config.toml
dataset = "read English sentences (LibriTTS-R)"
widths = [96, 120, 144]
init = "lecun_normal"
beta1 = 0.9
Rows from block 11 of a small audio embedding model, named by matrix and row number. Rows with one number belong to one channel. Each number is 500 + 50 x the weight over its row's rms, rounded and kept within 0 to 999. All counts start at 0. Numbers have three digits each. After the name is the row's rms in percent of the matrix's.
After each channel's rows are labels from the 100 clips, of 14976, where the channel reaches its highest value: "strongest on" is what is common among them; "loudest" is the band of the loudest frequency at the time of the peak. Only what is clearly more common there than usual is listed. The data: read English sentences (LibriTTS-R).
# convs0: expand pointwise conv (model.blocks.11.convs.0.weight, 480x120x1), inputs 0-59
# convs1: depthwise width-3 conv, stride 2 (model.blocks.11.convs.1.weight, 480x1x3), a 3 kernel
# convs2: project pointwise conv (model.blocks.11.convs.2.weight, 144x480x1, transposed), outputs 0-71

convs0.385 058:497458464507411510552575425497454446559540512466509460445547538480591595412452429493414501509530487399499520489474514541481513494531515548461491540467448553571504514543377439419497
convs1.385 024:437450532
convs2.385 079:464481527498513473495453478530545484472487444485491469522542520383492502496344512487498571500570507584526500520502469494471592467478498496493489472495484495470466461437496560444481440467396554441534507528428516434472
strongest on: voice: male
loudest: 4000 to 8000 Hz

convs0.151 132:469533515488548495532490526487422488581474487479496473391600499460482505480531500522512485480517516541508498418396504608501531556577495481483526496518429529569497512521511506510467
convs1.151 176:531559556
convs2.151 140:564476571499502427447462479575435553504467460440488464607489515496399540491482511483503565396443603514504482580425511491514496534511506490417485512532510523577523498492552615502599486462549574486490395423491399466545
strongest on: voice: male
loudest: 250 to 500 Hz

convs0.322 057:493467531453526512491476595562425447577576458446425441420571481490594508544459460470538580480517535452508524447433513577504495498570478502443554547447432517578488525501486460452511
convs1.322 103:495557565
convs2.322 067:579435537451502436500447464526410562535433439500418435577491465541432513514478451510517595431461552466497446516447557472561494534546541487429486528529535567596549502526576517559599510454533617518516409470509421446593
strongest on: voice: male
loudest: 250 to 500 Hz

convs0.129 060:472477544453527562519498568511440435556535463451461443417581507529535519526500458476534535428557550522489510421423554592539492490598449500527581509500451495537538474527474450472485
convs1.129 077:519573542
convs2.129 095:558451541473469454494475443545442535445434474488456448558546570512444446506476494529510580438490550471507444526470540466576472530588559441450475540515452562569560588575595543519570533499501610563506432486582438528617
strongest on: voice: male
loudest: 250 to 500 Hz

convs0.375 062:531474480495461572581569441540464447539574486432468473457534540524548562452477417505480513429565544426453522483475529538491468486548504561495491521482466520543552477532357437394485
convs1.375 037:437443484
convs2.375 084:442505522497508477509476500526568471483501462496480487516522538393503492493329499478472542508598489567523480513513478486469575467472499497503480473493499500458470452449484548428469459480367542447530519546463527447480
strongest on: voice: male
loudest: 4000 to 8000 Hz

convs0.324 063:496473550436550519497477588555424453575595439460424428417574485489564495529447489467536573463531555472497493439430535579506521508583455478469557516474433515573513504512495469481527
convs1.324 102:498560563
convs2.324 074:553437538450483445501407378529435545570420402498418406567510507503446480502447498499515563441478544499525494513460552476559498534529566485443472528528573565574549533512578521544583491457525599494530429476535440447602
strongest on: voice: male
loudest: 250 to 500 Hz

convs0.342 065:464498538468530497512463582554431448572569470447440445422570478464574505532486468482508556505493536455534559451437509575505537527568477495423546547456439544567472550529488458490505
convs1.342 099:510562560
convs2.342 073:578430539448487436499435454526409559519428427498403434567486455554443513518489472523504588439464539450497444511453570481569486553550556473435489538544530576593557533535586498548590525484538630554509418489530431485596
strongest on: voice: male
loudest: 250 to 500 Hz

convs0.406 138:581428554443520561465504525575512469486584439474420439512486475555557442556423463412564574442553565504462448509516568487578444443509455474540535436537514438489581431409477521428534
convs1.406 147:451445454
convs2.406 095:490468569470485415484469457574491511446464455470434454573503494408454528522359530514496578457554554564533494538479499505505565501501541499445510503530545529544499491448517577448546477477422580474517454505486467457527
strongest on: voice: male
loudest: 250 to 500 Hz

convs0.102 087:550444550468525514453520518532591517388526478463458489626380463526570520538459472462525553464525493510458458498575528387515462451511518538528554502548622461426549472458500520436499
convs1.102 081:581529509
convs2.102 101:436504379473482601578504499357543433513503508591468502398510483530575498491541500495486498579502448480497500361601513488495470497507492508611496490505533508448490475512483399511448499496519471473494557513489552498476
strongest on: voice: female
loudest: 4000 to 8000 Hz

convs0.393 106:527467575420550528489481574544577453425527425497426469578421433521519512590456498470573548479503546480513501523565508418544484537472454435488582456554578485433502473504518546534562
convs1.393 094:553502569
convs2.393 101:425481447503553548550474506439565440493495460554604483448467495480548540487454493446478536552547457509472483447545486442471525470468481466551463454473460464446467435488495452501454414463447492444488538551416539494507
strongest on: voice: female
loudest: 4000 to 8000 Hz

convs0.317 058:431538530472560508533491579484449438546529481483517432408590525471479469451515511498477491513462532534529561466410505615501553520537433466447521539505450542526455542541497424530519
convs1.317 053:505571549
convs2.317 060:536447521474519455510459424524453500471423458496502432606549538490417442517455477488506601395485581517489420543470499506561508547629562457449563545577476559558563498508587606525591487498477547519488400480489404486611
strongest on: voice: male
loudest: 250 to 500 Hz

convs0.61 093:544468550461527521484503525548583499403549474485445493615392471544539476531464483441532564487497531490488494514584554390542470451497486513502523495564604479430526488479479513446512
convs1.61 088:572540527
convs2.61 097:468501378473496599582504493358507447500501505595469498403491458547576508484565495496483496573490448464476492361600511489494452496504494509602495488508533506472486482525486386528455503508547469481485554510492548517481
strongest on: voice: female
loudest: 4000 to 8000 Hz

convs0.69 072:432544526466552498533488563469440461560487470504508450407590505461473494470532523529507479504489541534536546444409509605503550545556452470441537533505446571542461553550492479549534
convs1.69 074:514572546
convs2.69 073:539458543492541439485457457550457514468444446469487446627527536458401485471427498468501560383490593537482466569450512482534540521555505484432506515547499510557533471442526636495602475460466535487518388463475394467539
strongest on: voice: male
loudest: 250 to 500 Hz

convs0.344 065:472461538462536500500458595562432451571576463440443450422573476460579511564482457499524565505508535455502540460436504576494523524552481496421560537458438536562467548496484451469514
convs1.344 101:504559563
convs2.344 074:568426533453493444506437439522422547513419421505421416567487480505443519514450485512525601440479544496516458510455547478568497553542557481437491540541542583581564529519596505538589511454524626533522417474521427466596
strongest on: voice: male
loudest: 250 to 500 Hz

convs0.52 100:501489497526496455502492525508409477594528521475498487395600521463535503521494498511499511500498490487481499434408489598464502534567487545427516536460417538591456518494492476472471
convs1.52 158:520558561
convs2.52 101:564458571496533421447445440565420557539455446445482469600503478510407492465475517452535544410453587506554521562426496499526483547538518495415481515545539524590523489510587582555596483455542593482478399451466410444587
strongest on: voice: male
loudest: 250 to 500 Hz

convs0.189 107:444538451545459477544569464497416503594476550482554486420569556467496552430548491539405459511507447477527545460437473559491490525539514559458444571427414553592465522538461440496420
convs1.189 092:529561554
convs2.189 090:528461555471529441470448462560481523461465440460470458587517456445439560477397503500488592428521556549505490560454514494497553507517510469440480499540544512542510456455515593468564461447467559438515433488459441432526
strongest on: voice: male
loudest: 250 to 500 Hz

convs0.234 074:422540442538513529551564429436437524564453544492566526422576580470421537408564477558440444479479465520504524442424477583473509478550508517483435582508438531548480499509453443508455
convs1.234 079:534560553
convs2.234 106:494454533463510457496480464537504501440443463484471444550558552428475497516390505542508563460556510578533456532489522455519569498507537474476484504501520531508533468458497557491521465437425538452547484543470490452518
strongest on: voice: male
loudest: 250 to 500 Hz

convs0.137 104:516453567456515609470527524557498472500615470502407501498495541558552500499401448411506613457538546504498519480503598498584453382541480457473511478522504525502493515451460483406541
convs1.137 044:452537562
convs2.137 117:541459507492487500510483444496451525501472491517453478491481413581495545501546502516529496500468505430475504464506483520511424494538512562497533530528532498538498583573572459573513537528561549555515487479539488517554
strongest on: voice: female
loudest: 4000 to 8000 Hz

convs0.238 074:420544448538521535555560428433436526564450545491567531424574590479419532411570478554452448472476458518495517441425476580467500469549510519480423588526436532550475499510444449512458
convs1.238 076:542557550
convs2.238 107:493457534464512458496476468537507501441443462484474445549552552427476491516388507535503554462559508574533461531490521456519571496505537474477484505500518530507532468459500556488519465439424539453548485544471492451517
strongest on: voice: male
loudest: 250 to 500 Hz

convs0.316 146:544507492505489504492502533540582502422539509535493473582423464482459490516491525477498497530516582553496525590585551421539535506422437475510538501483582481410497509516481474500526
convs1.316 169:464448440
convs2.316 064:553502557557592432469480506562448544567500463459552492613516453511404500401469468414445534391444574442481485567441468476473496529483444465433489441529501447551490477480511593495600463492551533454502393444456399453521
strongest on: voice: male
loudest: 4000 to 8000 Hz

convs0.314 057:432536532470562508531489581485449438546530479485515433408591522470482470454512512497478492512461532533526557465410504616501551522537430466446522538504451541527456541536496426529519
convs1.314 053:505571549
convs2.314 061:536448522469517455508462430524452501463429461496497435603549535491418438511453476485515598397486580524492424544468500506564506555627562452448564550579476562558560491510590604527590489496476546522496401481488405486611
strongest on: voice: male
loudest: 250 to 500 Hz

convs0.95 102:540482549457526536500507528550574490416571473504440495595412485557532464521461494432530579500489547486512511531578560407555485456478469495491504484560589489434511493495473510461514
convs1.95 093:570538535
convs2.95 091:480498388475501584574504490368494456496505512589475497401487446556576513480579496490479494571480449455466486363589508484491444486502491500598493485503524504482485478534484378538461499511562470481476551504490545526481
strongest on: voice: female
loudest: 4000 to 8000 Hz